From a checkpoint of a small sound classifier: layers 16, trained on short read English sentences (LibriTTS-R).
Rows from block 7 of a small sound classifier, named by matrix and row number. Rows with one number belong to one neuron. Each number is 500 + 50 x the weight over its row's rms, rounded and kept within 0 to 999. All counts start at 0. Numbers have three digits each. After the name is the row's rms in percent of the matrix's.
After each neuron's rows are labels from the 100 clips, of 14976, where the neuron reaches its highest value: "top examples" is what is common among them. Only what is clearly more common there than usual is listed. The data: short read English sentences (LibriTTS-R). In brackets: how many of the 100.
# fc1: MLP up (model.blocks.7.mlp.fc1.weight, 1152x192), inputs 0-191
# fc2: MLP down (model.blocks.7.mlp.fc2.weight, 192x1152, transposed), outputs 0-191

fc1.763 110:455458569588532516545627516547451527509502561445522474522455508446538551575490511437477529437481563529480569526487553522419463488429445422557473441473562477452492489535409528454463485495462487486446467460460460444446599450598413471489439545551602493497507531550517547516622483560543593514478512599545528597533605439580446564510448558528537555533492428441498497453490500486494508548452458497485495477523472397444461442447470448593437615529519502482442512471490488513476449506460552529484518429496550426458381564421584465490479520489479599494457568495416543528454505547468483585
fc2.763 099:473477419465508464441463512505556481412500518572432538487557418575457461520491547578579498564509457449458438451475469525595520497508510502491431616562424509430506505461584496504460549551451450511521508458564567464559411548478564584425513490510451503608536437438498533430473503469548498403496480508381487463506470566399550452481571423441484420483438555575439595520518486554525498462519583549473554526538514521519500546475592479475499476509506513545567528502548546517430499579568501469461480609495482518572546508488398487429547479436557389559535476471515575566411526464576498478
top examples: voice: male (78)

fc1.507 094:542503484502458508586480515450488505524522508443532472430464560507494482511534475470494495474451475372530491448466443510432501453502554544537459457490567508485506543503508554582532529552464460525511533535546542560486434495444414461515472493481561461412500512501420528579578537529395485612608477538656480544520480474559585517564474432539455563499541406573489518495513420577571540512492488389537439411530538485453549516532436497515406502512511393532524490448596553455493457516412569531499393449390499492444401446481523508529477631511560566524533489503521465511588532556419472501
fc2.507 098:460592468612574574583474444572362463510527551591418489524523456494510473547519487479522546576601413556436517538510508469561488488486471474384528548450451428450505452573519603530570477472584479499501487423512533566491513435468487542499493559467427548657524513529466485486525418446468471474418473513484551557447459473502544471549488593497502487577374556533531487417392462361578512537469520521436518502495447448472466542461539462580491572529552546441479533521480439455513564527450529504515502530501508475494473474528509433442548508438513501427464576501516525528520516500412470539
top examples: voice: female (100)

fc1.691 094:432542444488437525485563484466537518542487556532563500464517504512488588596519466516462582506453580453529490535488504456486538468430406442400519538468423462524516561479477619501561572456556429522497540539510503413518448423496522477501424530465441626535522554508493480486535501481411619409539418502419480511483527488493542510499554552452464379579507468458534510456518489543568460448400458539450513601475478429489480535472491467570584477478430524455473495570429512547432547470476471425585544547581534514545532468402500415617505387481491463430545585522476497518468502526535503447
fc2.691 088:427500504501519461494537494470488472506478475486488537421495433512598502424501544538611359493498458578607463443538453507456550564494568530528426523497520545501569427591475462520502544508440444542529453435502496468489398573507483560445532435538525522433504363448465538590366498561635396561495536590485492569549496476498476469485492518479459518484507498472489500511486525493397507589468529435544491507534586583550562471555526528467549449575473507463586449425480466532578511523415495496413435497481488489451492553579535567440454582574520520553423457479477542452492488498546496542
top examples: voice: male (92)

fc1.721 090:516491559547422621552543536493555504511422458541556491512559504448550491571500561492493521498433547472590490584489483495501473448478442459444486554463428448501512484516447551459570606531591464496465527445473553422523521439541567501561460480491461507552516480502526514486533582514467576425497441461393466559497585461529533521466533448503415391575501412464553462411504544543571463410406399497413443508460503517482520504408488476489540539476461559454357488485466443522475489465482423498580552524560496478476524578421484486557545402539390497404453549555446486507429513532536466483
fc2.721 097:411502482540529436503491468474500470541527488497497562406472479530557519459471494546594429482514538573528499396518480452443570586431502493552391566515516527526521476559411472579474542454427449598510490408484471408540369550489487568476504451526520535434537409416487536572378479546614454501489524581489412515536514478437432496452512605461500534442490558480502466487485448535388501590487570462540498472526619532474542484542539498511549442592420497440605443430500516562505531517449491504413436555499482512509522519496559532462426551516518506609474515472481499517547457519500496522
top examples: voice: male (84)

fc1.360 077:553486517485463458602522523506517431485591462479484440408475552487525443477656492494457510496423510477516474473590438515453520454537547489451452513465551529490417448596458510582476500516540525540458538518512523591532452495389446494506491501475510458463546478487494471545538521552414431556605403490552533578558526473595578543518449452542490539522559424514437534448540447511514578586553463458545465438581505529443589545528539519459414483486554430504457523456476530371548476522423533520446422458414536444470414471473514437559449607506459561522595480482558501502592533529463512503
fc2.360 099:459614476602560589581468454569382489539548575549467491532535435513494489565517457479536529578566419509413507535482497481609478475486449466401551527423435435442495497524535609519554462478585500479520470440507531582517541428470495495564485543493438574625476523530459482491551444392454492514432508531473534511420478498510550451580520585468505508581395512576542492432431465357580490509459508490442510502531456433490447489479526445567477578509557565495481558518486428455522521529425537496555486513473513489474472465527477484451523532443516501414465572488553539525533508516377486521
top examples: voice: female (86)

fc1.149 090:497402570568482578509581502451567472523453451619557439431516503478574485542472501443495525462446556456549497496450510450472482533458473466493504530521508447466548501450469543493526561534520443469478493427448501479529499431515540509604485517491431509548545523493492517544543528598524593468479416551419485575505537456552566581510501487450438411551545442463593439360562549594596546430335446486448513506451515505513500552465531496558540565449485531496432510446484479558527502431452419443589543479563439515530518527452425528537503394529430431449515559494445456502440592474467475480
fc2.149 094:436549485540519435515485513522473460478528540458533559451523467521517543441463537607601443487504518566530472435520471526493566540457515509543406544513459546518477496564459453556471576446454483619454501419540431384548393549468467566464480442545547556418531370423510559538370510517574449465492517501523428500499483456434408444436503574457493526446468542495485480504443435483381508597515555468552455472549607543490548459519533499518539450631435495409583466463544510528456548532483492513399474565505489498548477543497575527462489585498533511587487513496463547540523435522552490523
top examples: voice: male (92)

fc1.58 095:425539545506449583519565515517468520465470496519534528453540509530555552561473535558477489479371486513475424461614480451552489496523349447485499504406553470553515580469442559475465531490517501519553551489444578460578520460431588464536458523426580462486519497582464512527527426443503544473560549437471474533443591423524469565463571506551534459512512477465513580456503599524556487519512442501470465580494496509470509526445418441559408508473502626566511495598548532569444511476387556528457578520597460489481487555431521481594483480464508452414458488501417508412465483578510568463
fc2.58 105:381541464494478472507512537491540479576459497494514562513574504550469539438484577469566411536560481539577544478420500528408593557426568556515435546593478557488590463620491501524483513451510417591492501428517468573453340570491459563461472444513476543436545525426500531521471588592577501542479471573482496507454494495449443412468479498427427490545513522451490496451521439430409450563440515454519492500459537502469549447604630458507512491594480458442518456419478440476520531505568492489448458546465537540501505524528564431482502588543557534577538499494560528510482464510518505453
top examples: voice: male (99)

fc1.522 097:526541513507466451509489499538441554595505499447455506483465540547549547571430538445564514524520470451517496482517501525424490520491550455502485522456429511488411622485405597520490511546439509504515508484472567395447520406489502553410496606540475551491593520549517512438526502581531575450558498508427498615573524526488498464472501467474534473475525541580470574479585495517506507527451482498539485394477478420414455568532548482502413536421475454471469468583537655410415451506467469510512591481518490511511525521472606455542573430434442546527589558454474511540427566544503521380
fc2.522 099:478434475485395501471512465604484448368421535570444514550510541467490515477515516492435566532513597344442495491446556561402434449517487447533577490502440545494465552333521460544465509495517484489531550523537479520519471510500484494494575527514564448513454541506583517407532511535463674547451501473514392485462523467515471562542535464464519517556548492591409600545553621577554473466561539510479488515506411455526474521446507524441461577464463460552469542460431484536530421499519491537516501429461566510523521495495449491605553495484472537494552452466538486537574498540558459503
top examples: voice: male (95)

fc1.489 097:458518466466493550459589487501506529540453570581536488438529494565494525590464497482383486516437566469505461505490540480422529567459528529519454568422448506482566532487495538511457562418475364439517570452441512479455537389481522495521485523478499532523556539537541563494534493548520631380482432574474461542520515576554568448512591422524475395571545460456561465440505504552540509465417457534454485558432528559517533618558504508570452525449471493446490477527475532457495594459420432430595593531527515490576547547465447451528486411442415545434489507524525505487478550566525545546
fc2.489 093:479476462537563442583472473509525429454516470481530489563422488481527511431502530625638388454486525564567443415512462510492539503446538520513485499514507516501489447528482463483432545536491451625463462498492466378566458534493478551523495467486465505481519332446455537486382553475551404552460489483481465554570468440529451478443408531465469508450490532463474499587520507465378524507489542394552480499617595508513569469487501499446532491612462495537601483489548532556484486527541521515423488453500466472494455489450555562440537498566529483602436493511445532547539502406580477552
top examples: voice: male (86)

fc1.739 111:529499501486573595586486529450465492532444574513598487473482589420434551618528472521496508475513504532523477497461467449430517478388468540558497549476513492502476448558467500544489447422482448557447394384477423520441520451437512483489432499540596506490513541469527420456449473583530605447519569574518460497578469538527507473535449480490428526465545535513532494497451459578517492441518444518547529502483472443397420480487481464586593529532532439467521663469507537475483505567487523580611487481533496474521510475508456467378488445377471561463476572454466438551550527566525569461
fc2.739 101:519479449527482443402533431521572581426535458442428461545449460570437419518564515526472460564430520504447455526518523556620432526524563437467505457473467569459512581463542470418482527599473579412467486610474602531491558516512510513488512463456441477567468480557526494510565527340546419505449487488436509482532551513455509519462594517544487465510408420478466564580576556490506564566580511615450508530567574514587492503464548528435498512454438514483517415526516485523469438461465416451460544487434450505455506464531502557540517498534515449530548411506457535478433585503454473540
top examples: voice: male (85)

fc1.567 093:518563486521446543525544465473531507547431526543507534483508558431478464586504504482488502432439460451536511474479519528465501421479499433461528634416477508412456522569536587497493536430530472496486463444433533452543468471555517442557410507547541537526509519581496462483579495533463619491509526479387514533520559524516515564505509442520483355542595527498453454482535541471564487397434368547418497558454433478535469554424550493557499470503393599385511496536551465451447557441432467548564563508473537444561561462420503458513470454480404515431515541481456511509461443574502414446
fc2.567 092:444410516444516432504469530500501465455534457520488493554479438553542493420456588553624431517522586598500487490523433463480566557479514549516414496521497515579559501447470440499471544499458458563527536501505438466529367575515484595460498458442454500544538446466458558537386552526566414451510403584476513544521503463487451509443484524472499532473384467453505510458527514583427553563425554489565515480608531534488580464512543479504583436547457431494560490492408519592546524505524497503407470522459476489469444586528500559432501548545576454528446453509486559476459493472595526633
top examples: voice: male (95)

fc1.703 092:526509492519525567473586526522494489470437506471521503469502525475553513547437558457536472479424491452554543558500499423491432495504461433534489521397614425515382501503483557492429490473488509557493520473475624415527598471455501541558466621493523484495533487464519470472572424539483600512570594467502475468564563528544452643584519520588476397471492495457518509445583570479561471518437455556447522530505483457475409554492478460557488524443460519532552480496502430560494478465429464524448548480588511522463474563459490508561413532552502522464432497387324516478441498560434495458
fc2.703 104:465499532502518478511481532523544475450495490549495499518524464528521469420470590554563467537518538542494511451444445512506581560464515548541453564594448518461589501543447446490501602481469438536490559386521427491487312565503508533436469435535538471498540390476484520489423605565575471459477414578456481548452518449476457349406531487450509528514473497473497519479523464489417486529496512478497474496560490522524553393514601469512570428571543445443492471439464538479527512547630512502402516500466475479458544522512544468477542569468580479590531505543604534523410419476577525507
top examples: voice: male (96)

fc1.76 097:465569506462511442535505479456472523585483460505440517512531566607537492578396457487499558520498463443534522470521551518456460529511464551498498454517494518501497576475396540434536548519464476457510472575421565451464508385460524525458483577562466490470535445587462534398501496567505523444545523517472515582555518563499540459484451426484531474467505488555491518461557526537522443445447473547501510388438517496494442538520527455489446528456507411491488450642536620348437482487433491538480618597535503543464521516460546465516520421373490533479541553498412479468498554554454459338
fc2.76 088:494432478489412495457480475544480461386437520533466442543442546429484495490511499472441565491458598411436471515448505578441444448525469404520569517458449557476453515384555519554463389493495539405551541553507519515484594533580486451577575498508559489464388588540601477512536478511442643560491475419479428455516449468510496544565498442515514490594516491565489577580549585471547477506529447500473462506525437431517468489469464574464452525442445490563480571481456471550533420546522490476526531408472564497498555452537474486568564509544463600554559473458524478521513504471581436471
top examples: voice: male (84)

fc1.548 098:496603484504465464507538495507471544588493516487442493500461588566517464587384510464490567523476502448539539515526548523461530534488498513504547479539449539531499573503410567483525510532431469425549481539464595403441506413483482543427550598522459509493495405581475536408454465546481530507536555533487565603613460537480567451511439417506511479478516473556445544498564510512547475521490475536509535415410502510431465524527517505473464530469490388475478468587543637383432533502471465520455601512497495494481590522464545406530511386399465586492540555460443467456486540532493479382
fc2.548 090:503422498441429505470492481534482479400462506534481452578494571465515537520502475463455581533491565395422502466483524583482421434565473412519564492452469575476432549354541494538483416516516542433494524572502479590515572477578485439559556481510543484465450597530599492480593500507448678524520504399462415452480499466497496552516472478527493515547494495561465564577556568513527457451539450538445457519525419412538460519463463542478436556450456493560493531515449482529512345529505512493548544459491545486487521481527481498571603494546444555539582506478516504508568538517557417455
top examples: voice: male (81)

fc1.388 097:460588543493439594435566525555479503513493540483545558510480542480615544521467559542508488444367479454579515450553544413533424530492369431475576537428538487541508516502479527536470556489525478512529530522526599489522596501473499480502502546431565465496513505587462452495580436505545524532548521426452465506515526526501429574566596445510521438562499536458494510411552613488579404522534453438511431542528469498496426545474481515507482501427403543508496506577551474563494531505425506533460589429534457460481526554439482494588469397418501483464463476459341496425473500545490469441
fc2.388 106:412478467518525469571493535484539504519474508528523509508587464552413545481516543499577411550582504568502491503433486517446596515442479558509426548588446546496570475605497527461462534467511459592496514424482438542462371562486473592480463452495489525431588492428468522520457532601520523474503486574478506510431508441430436397421436500440434458526507510455498542486528434450379534532446532484484512525467580500459549392564587399529494446583525476490505471407461433462487544512555507495449466581465532537491435509459555454496457604593556467570540523453587517545444469528541531495
top examples: voice: male (93)

fc1.118 103:451571443489470550449570526517501484463464493508557491493500521498542599625520557490521473510417476465454509487513566420532486513510414461527522511418538560557458558555425589481530505433506521547582509524544577503575565460467495494516494599427500505505488552520501529545486529513445585565440567386503398434481526466476503613466571440468471514529519419427519495474543589468600433478515378499439479557451540516622460512421503461533402443425395583537536524558616491439496496481407501569505562497561446463500495503463526533544452455465475510487488472528466504427414484539466451472
fc2.118 108:432459542545509487542492524488509475529481484554454536495625465526492446395453508459533407488526528518533495508437460549400575570436483508469448539587432472416605502548552458522425567562567459538514504442512490486440363577485518539491453419512522503465509559450461492510516541511552492458555437615428531548523492463453398371513483535470465476549523558483496527439462429442350462526423620498526483514477515460429560487570584440473573514571534463516495456444406437534556526504522504444434510582443539529516432511516490471538494542502587488582522469482526512497435476538559532479
top examples: voice: male (84)

fc1.128 085:496607509478458518492496498497466557649492489521447506480444558533502490577419463491494539527480516485476518504516535485483533582480463531508546485550451541502469580516398536466500532517429484472533519532483577392463497424547496541435529597485472560511521410544423561465391494518490549481486492496419492570599472548505502419527444437522584518476554491518540513575486524481531483505448524524532551439460475466447529477537560578428419531442460382476548500578514630390410513487453423507486582485494476490486551496396493456585562445422534599489539596485452462500514579520479487363
fc2.128 091:523417490444465472456497480539492489420465505529474475567488566467520483492474507500425598489483570397445505482498559579509390454579477409515537450414464600523456525378529453547461407530514544437545528597484456588514589478549484417505582499508555441433416596531617480493586462476501611514532547404499473434485462489450565564522484454514491516533500474559436535534582602546543460464585445539475452456515419441530466505478427509468455536439481515536472519473468495492545386499508555502550569434498526476444525504556431511533578451515408529502539491465506508480545504536553438462
top examples: voice: male (73)

fc1.464 097:516558457517513478476525464528428542575388455477462460496432557561510527608470477425484565498518478377516597504518543528443533501502495499520555507520542564511477633494348576416519541575428527451561493436542573428486532396551546537395554549524482487518570453500488528429380498547502506551510533504458509483623480556515516481510458397450491507530518456459474532521524503502567469489459462584513560458494510459400524542523502512514449597482454438493460503564533583421435516590470454512484526489512500494505493503491538462604534439413512562563559566501436457463469541486538517392
fc2.464 096:480438498440428518450495462551462475444521573528450507558547581469508480476468510516496602503506545413452458477545515561492432484571500449509554461485424607495439514351529474548464438502549510463517557586475470564512538485552463457516541571516525486443431607559627476489607479475444692499511512404492453424439512469485592557524470484536522482524472499609456520552552620531501507472584508506450482472466456433545489564439484522435469526436484485552484546473439459528531386460511553498550543428493535473446565512513468513528601479515420523457527506447531503531518519589485460512
top examples: voice: male (81)

fc1.756 106:484575482499451484505577534550441555599483479514441498467505575575540474549424533462485574512496477452525509472532539535468423504538518506511545537531453555488462580471394579466543497539467485455509520550447566434485469388476528522433510581491481517496530467539457522436449503543540509493523544559430531604536508523470543472504480415462469448437541475532455505473573487544528465487483448569516499381435509443469487553515569467445420522436460438497494457608574639380424470468468470451509575525456499512525600506452525440479553396432419566505553566445422501451480552541479456342
fc2.756 093:488472467450414483479485457542454451383451518529453480587470565482499517523514464481468608485438609367433507487474513576437445460530476425532576459460460568508449562374520496551453440541493537445527506549506519549478579487546479471562571523493540482432458551552615508439560467548425680544496471397490415458467496487535519529507464450495530512544490492603449595587587593504548499497534474495441475496496414449527485473456467530494449543477478474552487563470438470545536426560502460540539529437473544484492499467544506519592583498529468555530592488450543468520559509513551450484
top examples: voice: male (84)

fc1.546 097:467518561596442611438598487495497558546414561582487479444464513531515484542475551405475464423362499488602490532518530438409509574545409382465517542410512424512429512454495496523518567453508505481555563513472594437513549419490565525537473497480451486605519434503443426475575456478520551475505455458430395523483533516485461585523531512529500386519529533497527417430560588501538493522481523548475495508495486515523429577509414528498488466443468567515521482562504452605577495501406485517453500533501499514537487566481505457625458425501495485517485485485395554479443540498469463461
fc2.546 093:462492470475493460534476533496494482474494449457570528498569473503479544493484579600556439499564499531461550424497449507565519546417489542524417525548437569491618473596445523526503536471554460581451485426488383510470322582456496578448455481502542530377524527444483541575401520600553494510512511597485532492516516445490446418455481520431460539538502532470472543457485434452380433513460471426516485539493551544506554399567636479534567489600511478459551505451424527478468569503589527490465462542498464487475515505478553530436494558546588452544520484513549513512471421510533520499
top examples: voice: male (94)

fc1.435 083:519513492419465421546472452527488450527521447540462466397442597582498474458634523461449505481447515512538476500547454525510506489569575486500442500476584544468430448512474557562483553554492535524417562511525549626482422482386385459490471495486517520520516504472476490496563504465435470515565369492605466534576519499599533587526461477520490546541547450512481525424508468550478529550520511464523428387545525502455543490573445483437412464540518426482463533467506608396494475494425510496490414424426478461474425486530544456527441578554480591496575451441523463497585504497420480515
fc2.435 101:478586472629570577582488466559346488521552571553467496533556439488490474557519466475515525569581417503420517526503483493583471487496457463383541525419429406445522482568534599535538453502572476487514464443508540573528545424482522529537484532461431546613488521535446496487544449435463481499445512521473532535425469485506556436585519587484498499563404513552533480433408430353594499515472501483450495489509453456488473537455526462586474590504571547478461556532495416459530550525445554512548494536456514476503484459501481469457541530430523485438452574518548546525537506523391495519
top examples: voice: female (85)

fc1.102 100:532491421505504344512512511568487462480537461458523488420442556564478435453536484634581533487517574548553558528516540533437455474536535481579576491549594555470437521492404498615536519615532528568451482509491445553539385503482414471489547467468479512541601500523411524446463559555509382543455406470515513556537581440438525494517457464480481563499482492445521531489479485404500512538513473485541505473444509546466536496516523397431369471574502446535427505483571603447523505491491418497459388481545515455488463438503534511506535490595444534497495466435467527521535520459481509449
fc2.102 106:450552510568579642584491439545371480500554592523469505522527442505452457568521445437489523551539417480464400498515442479583430477448447502393492496371441451438514421564584552507525512503529458496516464438517568519536620427482524548569501556461428503564441506531446468509575443380461511565484503558524556451493481489556585467586523548413514508536448518485507478438414411476551476482497522460473480475509528488568508543443553533511533540503577542488470524526474395531557528556474540514561534538486545486551527431531511513464498515447482485435471543563602544543516455495402496509
top examples: voice: male (92)

fc1.572 087:396494537495476569502580466585426505560454525499574496456519479486559490583524558437530458471396505447521498538501499425573399552544390422520509547446536454504521561434446562481527555517512521511529497488449544457582509447507515500502498560445446512496504534541445437542543465527488534540499502434435400524478572497526418610521513469571593429550541466442486505488578593472512400498442482481454466566520412494528518554496468458489472510381443594568560482505501468573474541478452563525445569425581431478482484581450470494614487404481604494469454501480383479477500449520524484456
fc2.572 098:443510488536484479534470552480519472487478488512525535503586480552460548453462549556579462534547491543525487473433492515482604551415501557521420543556506543508527494630530487508436514414510437598474574406530420494462370585467463605497453427520574518466560474420483526501482556576553517446523427570498491469484471456449425370432512497427415518543518556482489522447481423456401501554473537456514511502454586517479530400550603411551532434635486467459476463472504507503502568505554475491451462627496536531491469522484586470468482600537486444532538472478542526513451434513516511465
top examples: voice: male (95)

fc1.624 119:460507472485550472533604449604432507502435530527519530461479563487513502430525448534575511504524485435590431510470558551453482451480563534473560508537575532537512547512526511537488445654430483447465452519497480526513429443526426433553602520424413521542606563494427554506511509559521436450525507485495483518499510426467549455535424457443433476538464436456501429531560477483517501576480443558440464474441562597439597465515542380500480495475472433457426525523652629438457499463534522463546475573553497412480576484517450515504499418516448559485510558420456504526457548488510503465
fc2.624 109:550511489563565505544397475468437511493599508442476482517461427540433514552557481486506572558459492585385481510596468459514470521493436429458457519344441488412477434550593539485420541485541524534541509494505519480569582589435531527563424487554497476499402429543505453465529456441459478590465457537556511478537488516561528530492564451456588484531485500514485588458447459467448488502532523427499535455573493407567466536462493546445485438548614579505535519520421375562554515600464467542516485418452522504538496435489599551436518530504488485540548460541600497512520448493480540510
top examples: voice: male (97)