A small sound classifier, trained from scratch: trained on short read English sentences (LibriTTS-R).
Rows from block 4 of a small sound classifier, named by matrix and row number. Rows with one number belong to one neuron. Each number is 200 + 40 x the weight over its row's rms, rounded and kept within 0 to 999. All counts start at 0. After the name is the row's rms in percent of the matrix's.
After each neuron's rows are labels from the 100 clips, of 14976, where the neuron reaches its highest value: "responds to" is what is common among them. Only what is clearly more common there than usual is listed. The data: short read English sentences (LibriTTS-R).
# fc1: MLP up (model.blocks.4.mlp.fc1.weight, 1152x192), inputs 0-95
# fc2: MLP down (model.blocks.4.mlp.fc2.weight, 192x1152, transposed), outputs 0-95

fc1.264,094,188,223,241,145,171,176,141,241,221,224,194,156,209,219,193,285,226,138,162,187,247,188,173,238,96,206,174,191,175,167,235,221,242,126,233,207,133,183,195,198,194,162,207,260,229,223,199,208,157,172,165,193,212,271,195,178,203,214,220,226,192,208,196,174,225,152,205,157,250,255,247,235,197,174,128,189,231,201,235,153,146,192,209,188,259,148,267,197,235,151,184,284,194,201,184,183
fc2.264,094,103,224,166,182,171,142,284,245,184,174,230,255,241,196,247,170,277,217,186,262,228,227,234,243,187,190,172,233,195,181,216,217,253,178,217,175,208,229,191,215,209,207,194,191,206,208,233,244,194,187,214,148,245,133,124,221,223,152,241,151,238,178,216,174,242,141,179,198,223,179,144,277,164,267,130,211,223,196,179,163,243,129,220,222,230,209,177,111,177,161,141,118,201,205,178,191
responds to: voice: female

fc1.562,087,223,159,249,166,229,167,173,207,216,252,228,248,178,324,182,243,116,202,215,174,261,209,181,218,216,245,216,252,262,201,203,156,142,187,262,181,156,214,149,186,168,160,194,188,182,183,189,196,263,161,271,207,175,149,206,218,187,185,219,172,269,223,238,221,146,138,253,244,139,277,215,241,117,260,132,155,204,183,215,290,251,217,195,268,190,261,187,145,171,192,217,176,258,115,208,209
fc2.562,104,149,318,169,266,218,276,254,198,216,237,106,173,219,237,265,238,176,167,190,235,195,218,230,204,233,203,174,231,221,219,248,190,168,213,133,218,190,212,217,182,267,189,221,180,145,160,204,228,210,137,166,138,156,175,166,238,203,268,220,240,150,165,216,208,195,222,228,132,231,188,235,187,252,139,205,198,194,263,143,238,203,144,221,239,259,223,221,180,208,200,204,97,129,199,172,234
responds to: voice: male

fc1.99,080,252,243,200,256,272,170,164,206,178,128,186,177,168,179,278,198,207,163,297,139,101,234,182,168,211,161,230,198,202,203,242,119,202,188,98,189,188,262,206,185,218,212,244,173,204,283,263,290,176,200,136,213,226,136,252,192,143,131,187,215,259,219,139,215,165,239,204,232,203,190,159,179,218,157,233,175,197,128,289,268,233,117,222,217,142,121,242,223,204,179,162,223,230,186,194,205
fc2.99,087,251,194,168,179,198,222,157,191,177,225,219,226,159,171,160,194,171,191,215,235,261,150,216,178,247,138,183,231,174,227,223,219,247,213,200,167,207,175,205,241,221,178,150,295,172,103,194,244,173,168,198,252,187,195,215,187,251,187,138,237,145,173,174,205,186,152,259,229,184,176,288,254,230,179,238,198,155,205,238,177,251,242,188,211,134,330,225,232,186,230,303,187,209,125,224,199
responds to: voice: female

fc1.316,101,218,299,174,143,167,198,191,224,219,189,224,158,174,269,237,233,144,213,244,192,285,283,172,241,136,227,136,180,138,225,156,198,200,127,242,234,187,219,196,230,202,173,219,237,228,218,214,221,162,150,188,253,279,257,144,224,188,180,224,217,214,261,199,151,144,148,196,165,248,159,303,242,230,184,139,184,192,178,154,258,192,201,208,176,273,216,184,189,237,165,200,250,124,147,211,185
fc2.316,084,161,190,215,156,199,160,231,257,199,159,211,218,229,175,255,180,265,245,163,203,182,213,208,231,186,166,254,243,215,211,255,204,233,250,248,208,201,152,212,181,169,173,219,161,180,257,268,207,170,128,168,151,219,136,132,261,215,188,222,158,270,164,179,176,283,176,187,240,192,188,137,263,129,284,171,197,226,235,141,155,205,153,142,233,184,163,171,188,186,184,170,172,169,244,159,136
responds to: voice: female

fc1.387,094,141,215,172,196,228,180,187,184,150,129,206,187,222,141,152,212,177,138,177,210,174,214,204,286,182,187,191,222,190,249,233,173,188,170,190,225,216,209,225,185,188,240,231,189,210,145,145,270,261,157,165,143,226,180,277,184,241,211,220,165,187,204,219,209,268,246,271,79,159,320,94,164,221,158,235,200,239,277,166,212,163,160,229,227,117,181,172,286,239,163,158,194,205,171,249,198
fc2.387,092,210,200,198,189,208,188,163,193,227,234,225,231,226,225,217,197,245,244,224,243,177,191,186,184,176,204,304,198,197,116,166,176,238,217,259,223,155,184,142,235,280,212,253,173,172,234,250,89,215,193,202,267,206,225,146,208,185,165,252,214,222,197,180,172,242,150,152,154,237,75,229,233,156,298,187,206,235,189,177,164,231,171,155,154,289,135,113,170,192,246,125,191,235,277,177,174
responds to: voice: male

fc1.693,102,265,200,244,149,167,158,132,218,247,185,186,181,175,241,213,226,164,209,175,212,268,262,224,237,133,200,181,179,136,196,173,163,211,185,218,150,162,262,206,273,179,178,179,190,244,243,242,174,208,231,188,200,261,256,236,251,218,186,262,205,234,214,194,239,184,161,257,178,273,184,260,234,179,192,157,220,150,226,244,190,148,291,190,163,266,166,209,194,161,253,212,296,152,188,186,231
fc2.693,092,128,218,203,162,143,164,234,244,182,176,252,229,247,144,225,182,287,176,185,221,205,231,253,253,226,168,167,236,250,240,191,193,250,187,202,192,203,220,206,187,177,194,223,164,193,232,265,228,162,213,197,153,227,181,159,222,167,169,248,172,176,217,230,151,245,191,229,238,226,166,155,288,118,260,135,186,239,218,166,170,234,150,229,203,297,186,245,178,194,151,179,141,196,197,184,118
responds to: voice: female

fc1.187,103,267,250,204,175,228,153,166,190,163,158,212,215,203,153,139,202,228,135,226,148,173,280,234,200,245,205,132,132,244,216,209,184,202,168,174,174,195,245,243,137,249,228,201,191,213,245,193,280,141,231,271,223,216,145,243,178,200,117,166,179,186,227,161,217,130,237,143,253,223,187,258,161,191,202,185,168,180,186,175,280,176,145,190,156,183,252,277,199,241,99,178,171,187,215,236,190
fc2.187,092,193,174,158,241,222,249,176,152,152,232,187,178,132,188,200,193,132,142,212,197,244,131,212,172,235,198,234,228,171,209,260,192,199,202,161,169,225,180,196,199,181,193,167,233,152,143,204,227,207,152,204,237,187,204,192,134,210,191,230,224,160,201,245,171,210,218,254,219,150,240,222,264,290,120,212,206,147,206,245,142,243,251,140,256,171,228,229,250,123,245,270,220,204,135,265,237
responds to: voice: female

fc1.674,105,141,233,192,144,273,211,185,220,180,233,131,239,239,146,234,199,153,196,168,144,262,235,190,232,165,145,196,239,208,219,245,212,232,172,203,199,206,206,218,186,154,227,178,173,240,205,175,192,260,164,178,203,180,171,232,222,207,253,230,223,237,153,144,117,259,244,217,141,194,256,139,158,266,151,235,223,222,190,185,164,149,229,174,219,230,122,295,256,190,162,183,285,247,243,220,167
fc2.674,091,157,173,137,250,135,149,260,206,183,221,245,205,221,246,226,145,283,246,201,241,150,197,213,210,179,218,282,225,194,167,162,162,230,215,261,164,171,210,145,232,210,230,267,207,184,175,196,198,191,217,194,231,278,222,134,227,169,149,224,153,183,185,262,218,228,180,181,166,215,175,154,274,133,266,184,163,239,197,185,187,237,119,222,170,209,173,68,195,189,205,112,161,201,239,184,187
responds to: voice: male